{
  "image_size": 64,
  "method": "mae",
  "encoder_arch": "vit",
  "encoder_layers": 12,
  "steps": 17600,
  "lr_schedule": "cosine"
}
Rows from block 11 of the encoder of a small masked image model, named by matrix and row number. Rows with one number within an expert belong to one neuron, the router's apart. Each number is 128 + 32 x the weight over its row's rms, rounded and kept within 0 to 255. All counts start at 0.
Before each expert's rows are labels from the 100 images, of 14848, where the router gives the expert most weight on average: "strongest on" is what is common among them. Only what is clearly more common there than usual is listed. The data: retinal OCT scans (Kermany 2017).
# router: router (encoder.blocks.11.mlp.router.weight, 32x320), inputs 0-319
# up: expert up (encoder.blocks.11.mlp.up, 32x80x320), inputs 0-319
# down: expert down (encoder.blocks.11.mlp.down, 32x320x80, transposed), outputs 0-319

# expert 4
strongest on: finding: choroidal neovascularization
router.4 [125  91 152 172 221 110  77 144 178 143 141 116 142  82 134 177 131 123  84 170 142 115 170 207 158 111 152 125 122 128 100 176 152 106 114 131 138 119 118 143 164 107 153 139 139 137 140 141 170 105 125 173 126 137 155 116  99 126 131 175 178 118 107  16 150 205  77 136 173 142  96 121 154 132 192 122 118 139 189 138 127 124 124 154 119 130 116 131 186 108 186 153 189 138 161 145 113  86 101 167 107 155 132 122 157 124  86 163 143 108  98 125 129 167 110 158  94 154 116 168 126 153 161 147 111  97  84 100 194 138 100 138 110 118  78 151 102 120  90 161 162  98 153 164 143 150 138  75 134 134 114 140  76 188 150 114 166 142 138 113 143 100 127 111 169  89 101 104 137  99  89 141  73 165 125  94 149 102  94 106 102 109 122 167 172 176 175 143 145 122  80 189 233 155  80 162 143 124 140 144  81  83 169 138  77 129  75 140 146 159 146 146 103 103 170 131 158 183 156 142 181 113 126 167 139 187 118 118 145  75  79 153 145 111 110 141 179  80 111 182 122 151 167 122 113  92 126  84 190  92 104 137 176  88 138 119 126 112  68 131 116 128 153 181 123 106 149 125 101  89  98 120  95 145 125 179 147 164 120 119 123 152 192 167 121 117 168 141  80 117 132  70  94 133 144 131  89 126 181 187 112 135 115  59 106 150 134 102 127 129 182 121 117  83  44 101 110  93 149 143]
up.0 [116 154 106  69  76 140  98 138 120 127 104 185 144 129  75 127 181 167 102 107 118 142 153 140  99 106 119 120  71 108  94 192 182 128 157 125 139 140  95 173 125 137  96 115 123 179  60  87 126  76 130 111 137 171 161 104  59  98 131 155 135 126 135  72 106 174 133 151 160 101 137 128  97 114  93  67 181  84 103 148 172 161  77 113  96 140 169 208 164  94 133 162 121  74 190 131 138 107 168 140 158 173 115 139 127  48  97 116 159 140 140 127 104 198 143 112  99 149 138 118 116 177  41 166 147 166 131  57  68  85 102 114 110 109 102 156 213 135 141 165 139 147 109 157 170 138 152  93 103 151 182 159 126 194  97 107 134 104 120 129 122  97 117 159 120 161  76 138 141 155 152 168 130 108 141 137 165  91 117  86 107 189 126 148  31  94 125 132 117 104  83  99 154  85 157 107 145 150  85 184 113 157  94  79  82 177  92 137 122 117 122 140 163 175  88 111 179  74 125 144 110 127  91 130 194 154 111 118 173 117 103 122 161 105 180 124 170 164 105 157 155 160 160  87 141 143 106 161 144 128 160 131 139  85 121 104 124  97 118 139 102 131 119 127 131 147 191 113 154 139 152 148  86 148 122 110  83 138  79 154 145 170 133 140 119 100 144 117 148 125 128 140 150 156 138 161 116 156 139 104 123 139 161  55 108 111 118 118  91 131  47 126  51 145  99  74 148 120 115  91]
down.0 [187 110 152  98 142 204 138 121 154 154 117 157 143  84 201  87 146 167 184  90  66  85 184  61 101 165  99  90 112 110 138  61  90  78 151 163 107 138  94 237 137 135 128 123 149 105 128 130  57 149 161 111 134 158  90 119 122 167 160 186 131 155  64 166  89 133 150 148 114  84 110 100 108 143 138 127 112  93  96 144 116  63 177 136  87  93 126 119 126  96 140 134 175 105 122 117 153 108 130 149 170 129 107 167  98  84 142 134 141  88  87  68 123 112 107 105 153 125 108 109 111 101 206  63 160 162 164 140  94 130 169 155  71 123 153 123 115 107 149  92 108  91 150 110 124 131 147  91 168 138 124  98 155 146 112 109 153 137 158 132 146 132 143 116 150 141 165 115 134  93 175 108  96 124 162  53 153  79 145  62 112 160 183 144  95  84 153  70  92 126 106  83 101 130 120 144 181 131 196 102 119 175 122 123 135 123  87 147 107 135 103 106 130  79 117 134 160 159 121 169 131 118 135 124 187 136  72 133  85 139 133 109 161 102  87 136 112 184 112 150 129 129 164 100 184 162 126 159 149 170 152 121 172 138 179 110  98  99  93  88 129 140 117  46 172 134 102 110  99 177  81  95 110 128 132 132  74 175 136 157  70 113  71 132 115 113  65  98  89 156 132 120 114 103 109 125 184 108 133 127 139  85  73 106 153 114 131 155  96 153  83 133 134 116 199 142 143 164 163 151]
up.1 [169 115 148 104 164 139 136  80 142 134 100 134 154 106  68  81 117 132 127 107 150 122 113 155 128 156  64 179 125 149 144 168  70 139 149 168 152  89 135 127  90 105 106 143 134 109 165 169 152 211 120 163  91 146  90 166 136 121 136 147  97 126 124 152 167  85  96 116  75 177 118  86 139 176 134 155 134 155 184 151 145 166 116 140 121  81 135 157  80 180 116  83  88 145  87 113 130 113  89 147 124 109 162 100 123 108 158 145 106 107 106 164 110 156  82 127 163 119 154 144  87  75 159 186 134 113 103 136 144 103 117 135 105 113 123 127 142 181 141  90 103 126 181 202  80 151 118 175 102 184 112  83 162 117 130 111  68 111 123 140  72 150 109 163 130  88  74  81 135  93 128 126 154 100 119 175 122 150 119 183 118 177  83 116 173 165 177  95 198 167 112  97  77 127 101 150 186 162 116 149 166 175 185 161 175 146 144 135 185 161 105 121 127  83 162 120 129 121 202 113  96 119 105  87  97 128 186 147 129 110 144  74 142 113 139 133 100  75 190 130 127 103 119  86 117 116 119 157 117 132 127 125 116 117 120 119  84 126 215 180 130  81  69 111 120  82 187 212  72  93 128 168 156 119  97 112 128 121 131 115 167  69 129 130 150 122 135 189 116 150  81 127 113  84 105 104  97  97 147 143  96 112 164 221 143  93 156  81 116 100 140 115 123  60 149 148 130 103 119 183]
down.1 [121 118 118 170  64 127 102 117  93  93 101 120 107 168 132 116 103  99 130 119 162 158 157 125 151 104 109 141 184  99 115 127 140 162 153 117 148 133 178  66 151 195  49 111  87 106 126 142 179 175  88  44  64  92 167 159 152 111 110 112 115  82 118  68 135 116 127 150 158 140 134 122 158 134 148 115  75 113 157 183 127 167 119  79 149 112 166 150 106 112 138 139 125 139 131 127 109 133 110  81 131 161 140  86  90  92 121 106 204 160 142 180 165 166 109 144 113 126 128 157 116 116 116 140  85 171 154 141 134 144  94 101 147 182 103  85 159 103 112 181 159 154 129 178 109 164  98 220 127 123  63 161 158 156 125 179 146 170 146 139 109 149 142 143 122 129 105 136 155 136 123 111  74  95 111 181 125 107 115 166 113  94  78 123  94 109 102 134 153 101 144 145 103  35 153  62  36 203 121 186 167 122 131 106 195 128 135 139 144  76 136  67 112 163 123 162 148  94 156 124 128  95 111  91 146 136  88  71 140 145 166 188 125 136 197 112 120 114 141 124 150 149 153 129  96 148  71 109 154 164 114 148  88  84 136 166 175 155 120  77 137  73 122 190 142 198  96 167 118 128 162 166 114 131 102 147 124 111  85 119 181 122 131 183 153 126 163 113 107 206 132 152 161 113  92 104 153 132  72 158 126 143 161 117 122 155  82 127  98 140 104 100  90 119 130 124 141 112  79  70]

# expert 28
strongest on: finding: normal
router.28 [114 108 175 114 154  80 156 126 129 109 153 140 167 138  89 116 154 112  89 183 158 114  88  96 140 147 141 119 106 146 153 125 172 182  84 134  88 117 150 114 108 132 133 168  96 114 169 172 130 130 109 109 128 137 153 100  92 104 104 176 144 148 203  85 127 220 145 125 143 142 102 163 159 195 202  62 157 159 149 155 173 124  96 189 106 113 145 145 107 135 203 184 149 187 123 165 168 163 101 177 140 139 145 126 121 139 127 100 179 138 128 170 110 118  49 128 160 124 159 177 112 119 180 143  60 154 165 149 202 129 149 122 109 104 139 139 103  96 124 133 177 137  99 150 115 160 113 174  63 119 172 125  80 176  78 156 105 110 173 120 139 119 170  90 172  78 118 113  89 109 148  89 100 124 145 159 108 111 142 207 190 190 133 174 154  70 142  92 189  88 111 163 171  83 155 136 146 160 209 140 133 127 174 129 151 125 163 127 129 134  95 111 156 137 122 124 166 145 205 119 121  79 127 110  67 173 158 163 149 111 137 157  97 204 120 121 139 138 157 112  87 126 127 129 149 124 149 168  83  68 116 123 111 161 139 105 105 177 123 146 182  68 123 145 125 121 125 182  85 113  77 161 130 115 125 147  99 111 106 150 156 103 111 128 132  97 162 173 113 158 167 139 155 102 146 117 126 145 149 119 150 154 124 114 180 148 130  70 165 144 177 166  66 155 151 143 148 111 129 105]
up.0 [ 83 144  98 119 115 113 195 124 153  44 110 103 105 114  87 102 173 143 123 129 162 164 166 128 108 104 158 137 121 164 211 139 169  89 161 142 132  98 121 134 168 138 102 125 115  82 172 151 172 130 109 141 181 154 141 114 113 148 157 139 129  61 169 147 138 129 209  84 150 142 131  77  48 173 136 144 178 176 200 116  46 128 137 124 127 141 119 145  51 117 148 119 126 136 117 103 153  61 139 140 115 104 145 156  99 136 108 113 103 171 101 105 160  77 118 144 168 138 137 117  89 172 137 106 102 139 130  87  79 101 180  96 172  65 133 138 181 127 126  74 172 112 196 148 121  98 182 108 162 118 162 142 145 135 152 147 155 111 134 136 158 118 168 146 184 101 142 113 114 105 113 103 144  86 109 176 125  88 115 112 123 108 128 131  86  60 109 103 123 118 156  83 130 117 118 134  84 111 180  67 129 143 125 124 131 116 162 182 160 110 154 129 124 147 129 134 144 118 124 122 101 114 150 114 171 112 102 122 124 184 103 154 120  85 121 175 128 121 151 118 134 159 168  87  80  58  98 108 137 114 165 128 195 192 119 108 174 192  64 133 115 124  79  70 220 188 169 116 118 188 129 138  71  90 157 106 119 142 112 135 157 120 115 141  94 172 118 173 133  76 115 144 168 183 146 147 147 140 128 164 114  32  79 127 140 108 128 151  83 105 137 144 119 123 158 125 127 138 155 195]
down.0 [133  75 132 195 174 111  60 138 154  54 161 110 109 125 133 162 153 101 135 150  95 157 123 131  79 115 123  92  91  83 122 142  65 132  69  74 156 101 117 132 145 117 148 111  86 193 145 145 153 106 172 174 121 151 125 104  85 118  85 125 126 126 114 149  55 129 110 132 125 116 177 129 112 141 129 126  95  79 159  93 127 142  84 135 103  90 162 128  80 146  89  93  93 163 153  85 170 142 141  96 141 149  84 136 119 108 125 122  65 175 124 190 123 115 103 165  65 101 179 163 116 126 123 156 135 124 193 107 153 134  83 111  79 102  93  71 160 134 125 118 126 114 159 144  96 125 153 104 132 133 105  95  87 123 145 122 128 145 129 130 140  94 117 183 127 149 102  96  94 142  81 127  91 145  61 151 192 193 110 133 108 139 129 158  99 172 103 129  91 156 108 154 155 194 120 204 111 125 124 143  91 132 138 107 148  66 148 113 190 167 164 190  68 108 100 127 145 111  96  80 115 160 147 137 150 194 182 136  97 141 157 147 141  80 130 127 155 155  84 110 152 135 106  89 136  80 112  59  73 137 116 164 164 104 111 192  98  95  91 142  90 150 147 154 138 159 162 139 169 144 161 123 104 121 153 180  66 101 114 139 173 143 118 143 156 116 148  68 136 110 119 110 173 183 134 140  68 181 143 156 102 168 133  75  84 148 129 154 164  87 110 201 155 135 121 109 117 126  63 204]
up.1 [152 148  93 128 143 136 160 140 125 186 100 154 148 112 113 128 184 178 106 100 100 134 125 131 116 140  96 183  96  59 138 119  79 151 119 112 102  85 171  76  81 106  64 150 163 152 100  94  93 126 158  94 100 108 100 215 134 104  97 116 167 143 135  88 178 158 138 130 110 147  81 178 136 112 147 136 100 106 121 111  92 150 146 137 182 149 107 136 197 147 151 154  74 121 124 180  54 122 151 119 133 122 110 125 176 125 132 134 127  76 122 130 160 124 186 173 118 152  95 153 139 143 110 180 134 189 122 125 111 151 128 116 159 183 101 160 156 141  87 141 124 149  74  99 175 164  52  96 126 123  34 153 100 135  74 158 139 141 130 133  77 175 114 116  89 150 185 134 117 146 147 151  91 133 145 137 107 127 151 123  86 125 140 112 163 159 113 167 107 120 142 141 111 135 148  68  89 147 124 122  75 145 113  96  53 168 112 105  75 174 118 133 142 150  57 132 132 138 100 156 183 136 147 111 141  65  68  96 137 125  73  94 134 169 116  74  93 140 107 161 154  97 140 114 143 170 181 111 124 104 144 128 151 107 168 167 133 110 166 173 193 134 172 141 128 197 118  98 152  81 121  66 195 151 157 160 159 138  95 114 122 144 137 117 144 146 135  44 100 171 138 119  74  87 151 121 182 149 155 129  96  85 162 110 156 143 130 106 101 154 138  61 120 226  87 125 119 118 110 110]
down.1 [158 205  29  90 101 170 122 124 187 125 143 155  80 132 135 121 127 123 130 101 120 107 116  95 155  33 135 108 131 100 138  64 163  91 122 175 148 123 137 151 119 196 152 115 133  91 100 117 133 120 156 107  93 104 197 147 127 136 150 167 174 110 121 137 205 122 162  91 127 101 179 138 129 120 153 187 129 145 182 106 143  75 130  92 189 132 175 121  86 106 115 108 159  75 122 132 100  80 159 113  69 118 134 131  68 124 157 132 124 101 138 110 132  91 138 128 109 150 104 102 124 135 130 120 147 164 152 112 113 161 138 146 144 134 163 157 102 192 151 131 133 115  89 125 162 136 115 104 134 141  95 132 156 142  98 217 191 178 144 100 171  72 116  64 124 105 139 169 145 135 139 118 111  99 179 105 167 144 212 103  97  86 130 112 185  91 142 154 111 121 173 199  99 174 102  91 124 125  75 136 164 133 167 117 108 105 167 139  90  97  80  72 195 106 129 147 102 159 111 128 185 127 117 117 153  89  92 112 153 157 134 158 106 162 103 129 119  98  69 164 105  91 101 150  78 146 153  95 144 128 110 124 174 162 132 110 218 146 123 108 100 100 159 159 130 141 113 110 118  90 140 143 120  83 157 168 113 102 126  96  86 123 126 148 138 124 101 167 104 124  92 133 117 137 163  69 179  93  84  49 138 120 134 186 152 110 146 109 123 169 206  82 119 126 132 190 125  88 167 101]

# expert 5
strongest on: finding: normal
router.5 [137 145 136 141 108  93 102 126  52  93  65 105 133  97 160 135 101 130 150 143 136 106  89 157 115 133 169 143 119 116 120  94 185 176  37 147 134 119 113 116 117 229  61  95 133 101 150 126 187 155 146 110  99 145 149 123 121 106 121  92  84 115 143 107 155 110  84 136 134 130 190 108 112 128 118 149 125 101  84 168 156  87  73 118 188 161 134 125 125  59  99 148 138 155 175 157 130 142  63 169 130 155 173 130  99 141 158 152 133 180 130 130 199 159 128 110 122 153 107 123 159  99 164 127 127 105 179  99 130 162  76 137  74 138 119  85 161  81 184 128 145 115  99 110 131 208 125 178 149 101 122 111 108 191 148 168 101  96 158  99 111 129 155 112 129 132 200 107 173 104 158 115 197 180 121 131  89 148 136 149 132 139  86 113 100 163 115 135 158 139 125 172 110 138 151 136 125 138 128 145 166 161 157 106  83  84  82 131 118 142 144 162 158  99 127 135 151 124 150 161  83 126 135 152 154 121  96 114 115 144 161 120 103 187 106 131  50 166  95 118  75 130 180 132  75 156 132 134 161 123 115 191  93 132 119  96 136 187  49 100  98 150  98 147 116 139  93 187  80 179 150 140  84  88  98 215 183 147  99 113  68 106 138 105 110 154 179  92 161 107 169 172 200 120  98 149 111 138 100 102 111  85 111 134 206 141 117 141 138  64 114 112 127 162 168 117 119 134  99 124]
up.0 [128 131 137 114 149 128 132 100 122 138 138 125 114 184 155 134  79 125 184 114 116 169 117 137 161  98  89 140  96 145 121  90  46 156 184 126 137 146 134  82  64 167 119 142 125 117 109 159 129 155 156 120 133 137  85  67 123 102  74 149 103 113  62  80 122 121 115 107 161 115 140 130  81  49 134  87 131 131 105  81 154 136 146  80 125 150 162 150 141 144 137 128 143 133 135 144 123 165 108  98 182 128 102 170 122 168 223  74 188 109 134  96 121 114 171  95 132 101 136 184 174 120 106  40 160 131  87 168 145 131 151 100 133 135  95 113 133 130 193 101 104 203 121 109 103 106 156 156 168  94 136 133 140 120 140  75 136 167 139 106 118 129 150 162  68 150 125 228 158 140 122 150  90 153 116 130 139 106 118 122 179  71 145 126 147 135 174  86 123 123 134  11 157  85  87 130 121 138 156  54 111  75 116 175 167 164  96 109 131 120 138 104 153 183 118 155 144 143  74  87 192 120 103 104 148 179 158 123 108 111 145 180 127 100  97 119 136 134 109 141 128  91 151 187 123 141  94 125 131 131 155 126 117 165 114 135  94 104 126 156 139 121 201  91 106 129 138  70 127 124 138 185 126 170 116  97  17 158 201 161 140 150 100 112 100 127  91  75  82 173 111  79 150 144 122 119  98 114 151 137  88 108 123 157 140  90  92 131 168 151  99  89 144 156 168 141 120 125 146  66]
down.0 [168 144 171  96 108 111 182 149 103 112  99 125 187 104 162 138 124 144 168 145 137  78 121 156 119 132 133 147 153 109 125 100 114  91 117 154 122  99 145 113  88 159 116 129 124  92 189 131 141 126 170  72  45 125 164 150 192 101 120 165 138  12  88 142 150 159 140  97 130 164 198 111 137  80 101 112 133 106 109 190  91 153  94 114 174 107 182  73 160  95 110  75 156 131 147 141 105  94 116 124 143 108 159 139  75  69 143 156 112 100 151  73 124 135  78 183  99 118 118  97  55  85 116 123 105 180 171 124 157  93 125 118  90 184 131 145 139 151  91  99 143  96 125 113 127 194 106 178 106 147 175 107 136 153  78 182  97 150 131 132 141  80 183 131 136 140 140 129 199 112 168 112 121  90 167  69  97 147 181  95 156 133 161  75 104 144 121 173 104  86 155 101 135 130 114 112 132 186 104 168 153 143 101 148  90 102  95  95 129 106 141 103 106 144 117 177 144 151  88 118  92 125 155 127 184 166 108  91 178  78 154 104 105 141 130 140  96 153 108 165 133 133 145 154 138  97  79 134 160 201  98 131 109 149 158 102  88 174  86  99 109  88  79 141 128 201 104 177 122  95 137 119 127 124  97 147 113  97 134  90  95 136 129  97 143 145 147 126 136  86 207 124 145 110  77 125 104  97 102 150  79 113 201 158 171 134  71 137 197 118 131 120 145 113  91 153 165  71 133 114]
up.1 [176 107 154  98  93 125 169 130 133 132 112 115 177 179 173 100 103 151 110 186  71 111 136 153 217 151  87 127 100 160 163 127  92  69 115 142 146 101 131  55  92 158 177 122 134 146  76 144 151  51  57 133 127 145 130 114 134  99 204 147 153 107 128 135 172 151 126 122 128  91  78 175 175  92 175 130 113 123 140 142  89 136 120  74  76 115 124 161 116 129 110 161 164 166 147 136 142 120 108 126 135 224 104 109  92 163 117 192 164 133 110 152 129 106 132 181  90 137 142 127  84 121 167 204 113 110 106  80  74  92  97  32 190 182 119 132 103 157 157 151  99 114 131 170 117 126 181 123 119 115  89 177 115 109 122  93 146 158 145 120 101  47 114  95 142 118 121 161 143 155 177 118 147 117 184 144 163 124 106 118 173 152 178 125 156  91  57  88 145 128  64 154  97 131 101 123 110 117 136 159 145  62 103  69 116 155 175 142  79 113 157 140 129 122 112 167 126 106 122 128 157 107 133 141 152 178 172 123 122 146 105 146 125 113 101  90 164 103 141 118 146 142 114 153 116 127 142  38 100 110 120  76 140 146 116 150 142 113 183 130 125 118 190 129 136 188 109 104 103 153 119  76 191 140 136 165 197 177 220 144 120 145 121 141 124  89 140 161 134 115 139 108 114 172 159 126 122 129  95  75 139 148 113  92  98 118 135  83 119 126 162 157  88 106 135  98  98 101 103 124]
down.1 [188 154  76 156  83 133 144 142 111 177  80 100 126 121 142  30 169 107 130 126 157 175 177 160 171 156 148 124 172 122  59 122 209 143 110 131 118 176 115 114 128 152  99 117 104 147 160 108 127 162 103 156  67 156 138 112 167  96 132 131 146 104 107 119  99 147 143 110 109 159 108 166 110 113 124  93 109 111 134 122  65 145 122 101 126 127  86 150 128  74 138 140 182 129 121 186 107  80 148 158 122 148 133 131 121 124 145 182 140 132 105  43  87 134 118 121 131 169 151  91 102 154 169 116 116 118  68 122 151 114  60 144 154 114 123 128 149 179 105  97  80 158  74 157 118 130 193 116 154 124 134 194 151 163  63 133  94  74 166 155 214  76 135 100 140 118 110 155 197 123 102 162 145 115 132 140 122  87 117 176 159 149 108 120 146 178 101 122 126 154 100 115 116 149  46  67 124 138 149 122 177  94 122 152  84 192  92 132 161  66 106 131 129  94 143 110 148 158 134 177 106 150  96 118  92 168 153 153  90 100 144 106 110 141 122 129 153 107 155 167 146 132 100 142 106 162 141 186 150 108  79 113 116 170 138  77 132 120 189 145 116 100  79  89 124 104 129  70 162 132 140  87 123 111 123 151 144 102  83  71 190 170  78 151 123  71 146 208 131 104 171 145 130 182 139  95 176 140 140 106 178 145  88 177 108 127 138 101 144 174 116 125 145  93 159 116 219 130 123 150]

# expert 25
strongest on: finding: normal
router.25 [164  97 177 129 147 104 113 121 111 103 139 103 178 147 130 106 111 160 112 121 169 209 101 112 131 108 109 110 123 162 184 145 167 179 101 102 152 160 141 113 120 150 134 107 119 169 159 156 192 159  91 141 143 112 150 133 184 157 127  98 143  82 102 194 183 117  99  81  85 175 169 135 154 161 104 130 103 164  84 153 156  81 165  73  67 132 179 149  88 112 152 160 187 113 174 109 101 128  93  94  89 171 167 120  76 160 106 191 154 163 129 163 121 103 121  62 168 145 109 157  87 110 135 130 146 174 172 193 134 130 150  95 165  87 178  70 128 107 145 146 145 131 126 142 106 171  95 190  97 148 111  88 114 128 178 138  70 128  73 193 103 123 105 186 120  75 117 149  93  64 164  75 189 157 154 137 115  83  99 141 159 166 151 170 151 120 115 107 159 149 177 137 106 120 132 146  94 165 155 127 125 133 180 124 167  91 101 144 195  87 140 127 142  62 181 120  95  89 193 127 113 159 104 152 141  89 146 105 129 185 135 115 121 113 134 157  59 115 120 174 117 137 120 130  61 145  93 171 135 115 144  81 123  99 127 137  84 212 119 160  83 123  90 118 118 146 116 184 117 115  71 129 116 173 134  88 152 150 109 151 145 110 108 157 146 147 137 171 174  88 130 142  99 134  91 115  78 155 113 129 148 123  91 181 172 140  87 151 118 125 116  99 161  96 130 120 181 110 137 144]
up.0 [107 168  70 159 160 118  91 179 134 122 112 135 102  98 139 128 105 105 183 105 101 100  67 125  96 210 140 141 106  53 112 145 127 116 129 157 137 133 140 145 124  61 121 109 120 127  99 120  97 139  98  82 172 119 134 155  72 146 124  95 168 185 114 115 131 136 134 180 185 120 169  23 124 115  80 139 129  65 169 135 114 122  79 152 233 148 122 119 149 129  87 157 122 159  98 149 130  77 176 105 141 128 132  99 157 151 123 116 139 141  85 121 169 213  93 184 145 157 137 107 127 190 133 144  70 111 151  94 136 147  77 113 125 187 114 139 212 139  81 133 114 103 145  86 113 160 126  98 172 168  86  98 126 127  79 145 172 122 109  78 107 161 120  55 135 140 125 117 187 135  82 158  96 103 125 131  99 154 195  90  88  94 102 119  87 131 152 148 172 109  88 115 143 118  77  84 123  98 129 182 177 160  55 138 133 113 168  79  87 132 169 149 124 134 130 114 138 129  79 155 158 131 140 122 168 141 104 133 140 136  93 135 102 125 144 120 131 110 140 145 108 130 142 122 147 113 142  89 103 121 110 178 183 140 152 107 216  79  94  88 152 125 164 152 117  91 137 110 100 134 154 122  99  93 132 153 167  89 150  40 126 170 142 132 137  95 123 173 179 169 107 135 161 118 142 137 171 104 111 115 120 149 167  79  65 160 207 117 167 103 141 141 136 140 110 170 102 119 129 106]
down.0 [124 113 128 108 173 116 133 167 109 124 171 149 200 107 161 102  93 107 121 120 143 123  90 127 132 166 170 144 121 112  82 148 148 140  68 131 101 165 105 121 100 105 155  87 157 156 167  77 177  97 135 156 101 151 145 210 114  86 127 162 103 158 117 165  99  72  73 102 163 156 158 130 159 114  94 100  85 120 152 209 117 127  92 102 139 117  80  93 141 153 181 142 118 139 146 112  91 130 162  96 148 109 144  91 132  97  85 190 119 114 110  70 105 155  68 184 116 152 102   0  88  99 149 101 127 145 114  58 128 205 104 127 117 129 161 101 105 148 104 121  92  83 141  83 146 124 134 122 152 148 145 158  93 121 138 157 202 144 186 136 152 113 122 105 120 142 124  70 185 130 142 105 167 155 117 140 154 171 153 104 101 164 166 100 156 160 131 175 194 168 151 146 136 167 140 135 153  52 131 137 158 155 142 112 102  96 147 146 165 129 161 114 141 102 140  99 102 207  78 138  86 143 192 136 160 128 114  95 137  85 166  83 130 146  89  97 154 136 144 156  96  73  75  92  94 154 170 133 121 133  98 169 181 154 194 138 176 136 130  86 136 141 100 135 120 139 124 121 101 149 120  94 164 121 138 174 143 169 145  87  81 172 112  75 146  78 193 131 132 107 138 108 102 136 119 129 122 148 121  98 156  88  64 153 107 131 173 101  78  96 178 130 139 136 142 177 102 103 150 157]
up.1 [130 133  78 157 124 175 131 117 135 101  95 160  74  98 139 146  45 217 176 168  82 148 136 135 101  96 157  95  99 126 124  62 109 103 130 145  95 140  89  92  75 134  78 126  90  99 150  97 175 115 104 124  52 149 142 164 133 128 140  55 124  73 156 141 123 109 158 168  99 138 193 102  54  66 172 172 154  91 160 140 127  96  99 118 151 143 163 106  63 126 126 137 127  93 131 104 115 126 128 122 146 166 124 130  83 134 122 111 114 152 102 127 151 119 191 135 128 167 115 105 136 105 131 155 164 188 111  80 142 104 131  83 169 117 156 126 132 140 154 115 113 150 140 138 136 166 134 178 125 145  98 136 137 120 110 145 165 141 184  72 106 144 153 140  58 136 169 151 130 144 149 158 214 110 176 149 130 183 160 139 170  82 134  69  37 106 127 117 115 142  87 149 129 134 117 112 111 115  85 143 178  95 105  59  83 105  91 111 120 155 189 145  89 139 112 138 112  76  76 146 106 147 182 145 113 144 161 107 119 118 115 115 104 115  89  96  98 118  80 108 173  94 143 179 147  86 120  98 100 140 210 177 138 112 119 106 128 120  93 133 108 120 132 169 153 181 117 112 142 152 120 133 160  87 125 125  81 109 179 156 178 144  99  92 157 110 111  82  76 165 165 143 172  74 171 146 134 104 125 130  96 127  78 157 168  87 150 149 142  20 156 165 122 104 128 125 117 182 105 120]
down.1 [169 151 131 124 122 107 155  96 151 133 112 169 151 135 145 113 171  88  99 104 152 126 131 140 173 182 106 187 123  92 110 178 149 116 111 135  92 171  70 161 103 117 123 147 170 147 139 123  93 131 146 118 136 161 168 151 151 113 130  91  98 118 147 136 141 124 151 131 106 127  67 158 157 173 146 114 114 175  95 219 107 195 124 117  68 128 102 105  96 159 141 114 173 126 115  80 115 140 171 116 147 135 136 109 119 100 111 212 130 153 120  87 143 215 129  72 181 185  94 152 143 181  83 159 103 162 157 130 105 126 159 154 112 162 152 117 145 149 111 115 128 116 118 126 167  78  94 160 170 172 136 117 210  88 154 145 127 129 167 184  95 140 104 136 164  79 148  96 129 133 150  75 137 119 131 196 111  84 124 150 126 107 104 118  90 125  68  90 195 154 165 161  90 101 143 137 101 108  77 141 130 156 109 119 166 120 139 181 172  89  94 171 107 106 125 100 105 194 146 139 114 144 149 138  90  81 103 145 138 184 158  99 127  82 172 156 112 125 126  84 148 142 151 145 110 154 112 171 112 144 117 107 109  98  79 118 136 116  95 158 142  84 104 115  71 146  85 153 176  83  72 137 130 153 136  80 139 149 103  34 130 155  69 116 133 146 175 153 171  83  74 140  81 155 110 130 116  93 135 165 143 110 150 169 112 176 188 150 110 141  89 130 109 104 151  50 141 108  53  33]